python train.py --model="sound classifier" --train_examples=15625 --gain_aug_db=10 --num_classes=2 --head_dim=64 --layer_scale_init=0.01 --layers=8 --positions="sincos" --mixing="cutmix" --loss="cross_entropy" --adamw_lr_other_params=0.0013 --epochs=52.4
Rows from block 4 of a small sound classifier, named by matrix and row number. Rows with one number belong to one neuron. Each number is 128 + 24 x the weight over its row's rms, rounded and kept within 0 to 255. All counts start at 0. Numbers have three digits each. After the name is the row's rms in percent of the matrix's.
After each neuron's rows are labels from the 100 clips, of 14976, where the neuron reaches its largest size: "top examples" is what is common among them. Only what is clearly more common there than usual is listed. The data: read English sentences (LibriTTS-R). In brackets: how many of the 100.
# gate: first MLP gate (model.blocks.4.ff1.gate.weight, 336x128), inputs 0-63
# fc1: first MLP up (model.blocks.4.ff1.fc1.weight, 336x128), inputs 0-63
# fc2: first MLP down (model.blocks.4.ff1.fc2.weight, 128x336, transposed), outputs 0-63

gate.136 019:110143123134156143149148101094089138150108136163149146157097154177100200135135139102104135125113146122148188156125127137109127119123118161103110104103131166123158127166116138151108151131156149
fc1.136 024:188111145121115155128091110151094108130166147124138095081139176142134117150132131110131124153120141122110134098148164100169132120121146139136110134125086150131097118087124071174135116117136119
fc2.136 024:131159178152147112110123136107113139117129115114115102186101130115186121100136119183164118108151152129159147093135135116158142110107126135110137110112133112153156110091105115121151103160145092
top examples: voice: male (76)

gate.330 076:113163151091106147152127090116133173067116120132124129099107147115111149185129109103130149114122118100130145121153123108115136119088145160138146138139121155159136138161182117145119130113124119
fc1.330 086:140110141059152171136151161175148161121128087148143128115147131131098110165146135138154106131118124098124144107172161121122076124131174115104089112123111101124095120161155132100129152141118122
fc2.330 103:123102132149106146135137145143161154116112066131143140128149089165143122161112131168109125100144121128121145124153099121130122122134161133159179167127071132096101164146094139111111108100102127
top examples: voice: male (83)

gate.120 084:137088111121169110161128128127143128104148136062151121115133140116152119107134123177119133158139153080112124098164106123099136168128139106128126116133114104085077112117125177122134172174110165
fc1.120 100:116101118091142143141086121108084096111112121115148165142049133126165133156165079174160161129113142112126104092136143120144137104122107122113109137078148163167146150113111096139163101150129126
fc2.120 095:113093138116140129129097125117124142120152150156116139114101142150080153094094138084091123129126185140094132120145112091145117105127114128134111106122121170150105137115157109135149134126152125
top examples: voice: male (83)

gate.327 158:117147147130132138148128138155139100156138140155147118117119146038176154130096086155124123161106121102071115106136138119122166104123122141104124149098127121120140125151089130110163133158156146
fc1.327 167:130145154147118124104160116101137103130127094101100111144143157164119123147133130123135138087109119115167074136170131106138068132146141122112146118124125153153157128149136124143110152106157163
fc2.327 146:124140131097131125148143117125134157122143098103135090121181197130133113130136113105107140122114134146137115152111129137119109141097157185110125123159128132146158102102095152153117116111128138
top examples: voice: female (99)

gate.179 017:111132142108084096131146120141090144143100118122105104113122152156159126120156151139100093132137146095110144126080126078157127119177168150076155118148145125157132103147107121156163086144141090
fc1.179 021:107158146121151131127127074115146127145136117131133107117126117128124137164140125154102113104115112131144118108142133075144146139144124080108167102113094096130130126141165157108125087122160118
fc2.179 020:130079131124113116143139093175099095098099145116080100095148110124105170143145148133151127111169157172149120128133145128115133148106154130178110138112114110122123101094096124150132155163123118
top examples: voice: female (90)

gate.109 135:166099120101139140162132110130160133143146101139148107105115151110113151159108131105179138124122125111096126135136178141129126126120139150145155166143120121119089127081106177127118126129140112
fc1.109 138:182126116137150153114146110121127108145106106143139130123106133140124088094167120164115112173116149081162133081153116119116134118128101084116107113140163118164161137146140086147123140182136165
fc2.109 127:131178114141187133139133163113115096142127134132148138134146124123161194142125129172103120109158120081140143115101119080140143138179157141133144147163108153129112130145110120117133130110122114
top examples: voice: male (95)

gate.80 100:145154174119139163099151153075114157111124089104168129122126113121096111140106103131192154162139122105110131094119155152104117127161147115102086160127131171145107128138137124101179131137091136
fc1.80 097:144118116097139156105138119108135125136114116141160088111107163139089118132095164120154126176127113094077148134088152188089122134101131099132109130109167127134149136106114130121133127174114118
fc2.80 101:145121102088158136134116147148054148141102138098154145155133144093116102135110154162140075096098124129132114129090161124113135107121152144165174144107150151111138139083115163147140113083128103
top examples: voice: male (89)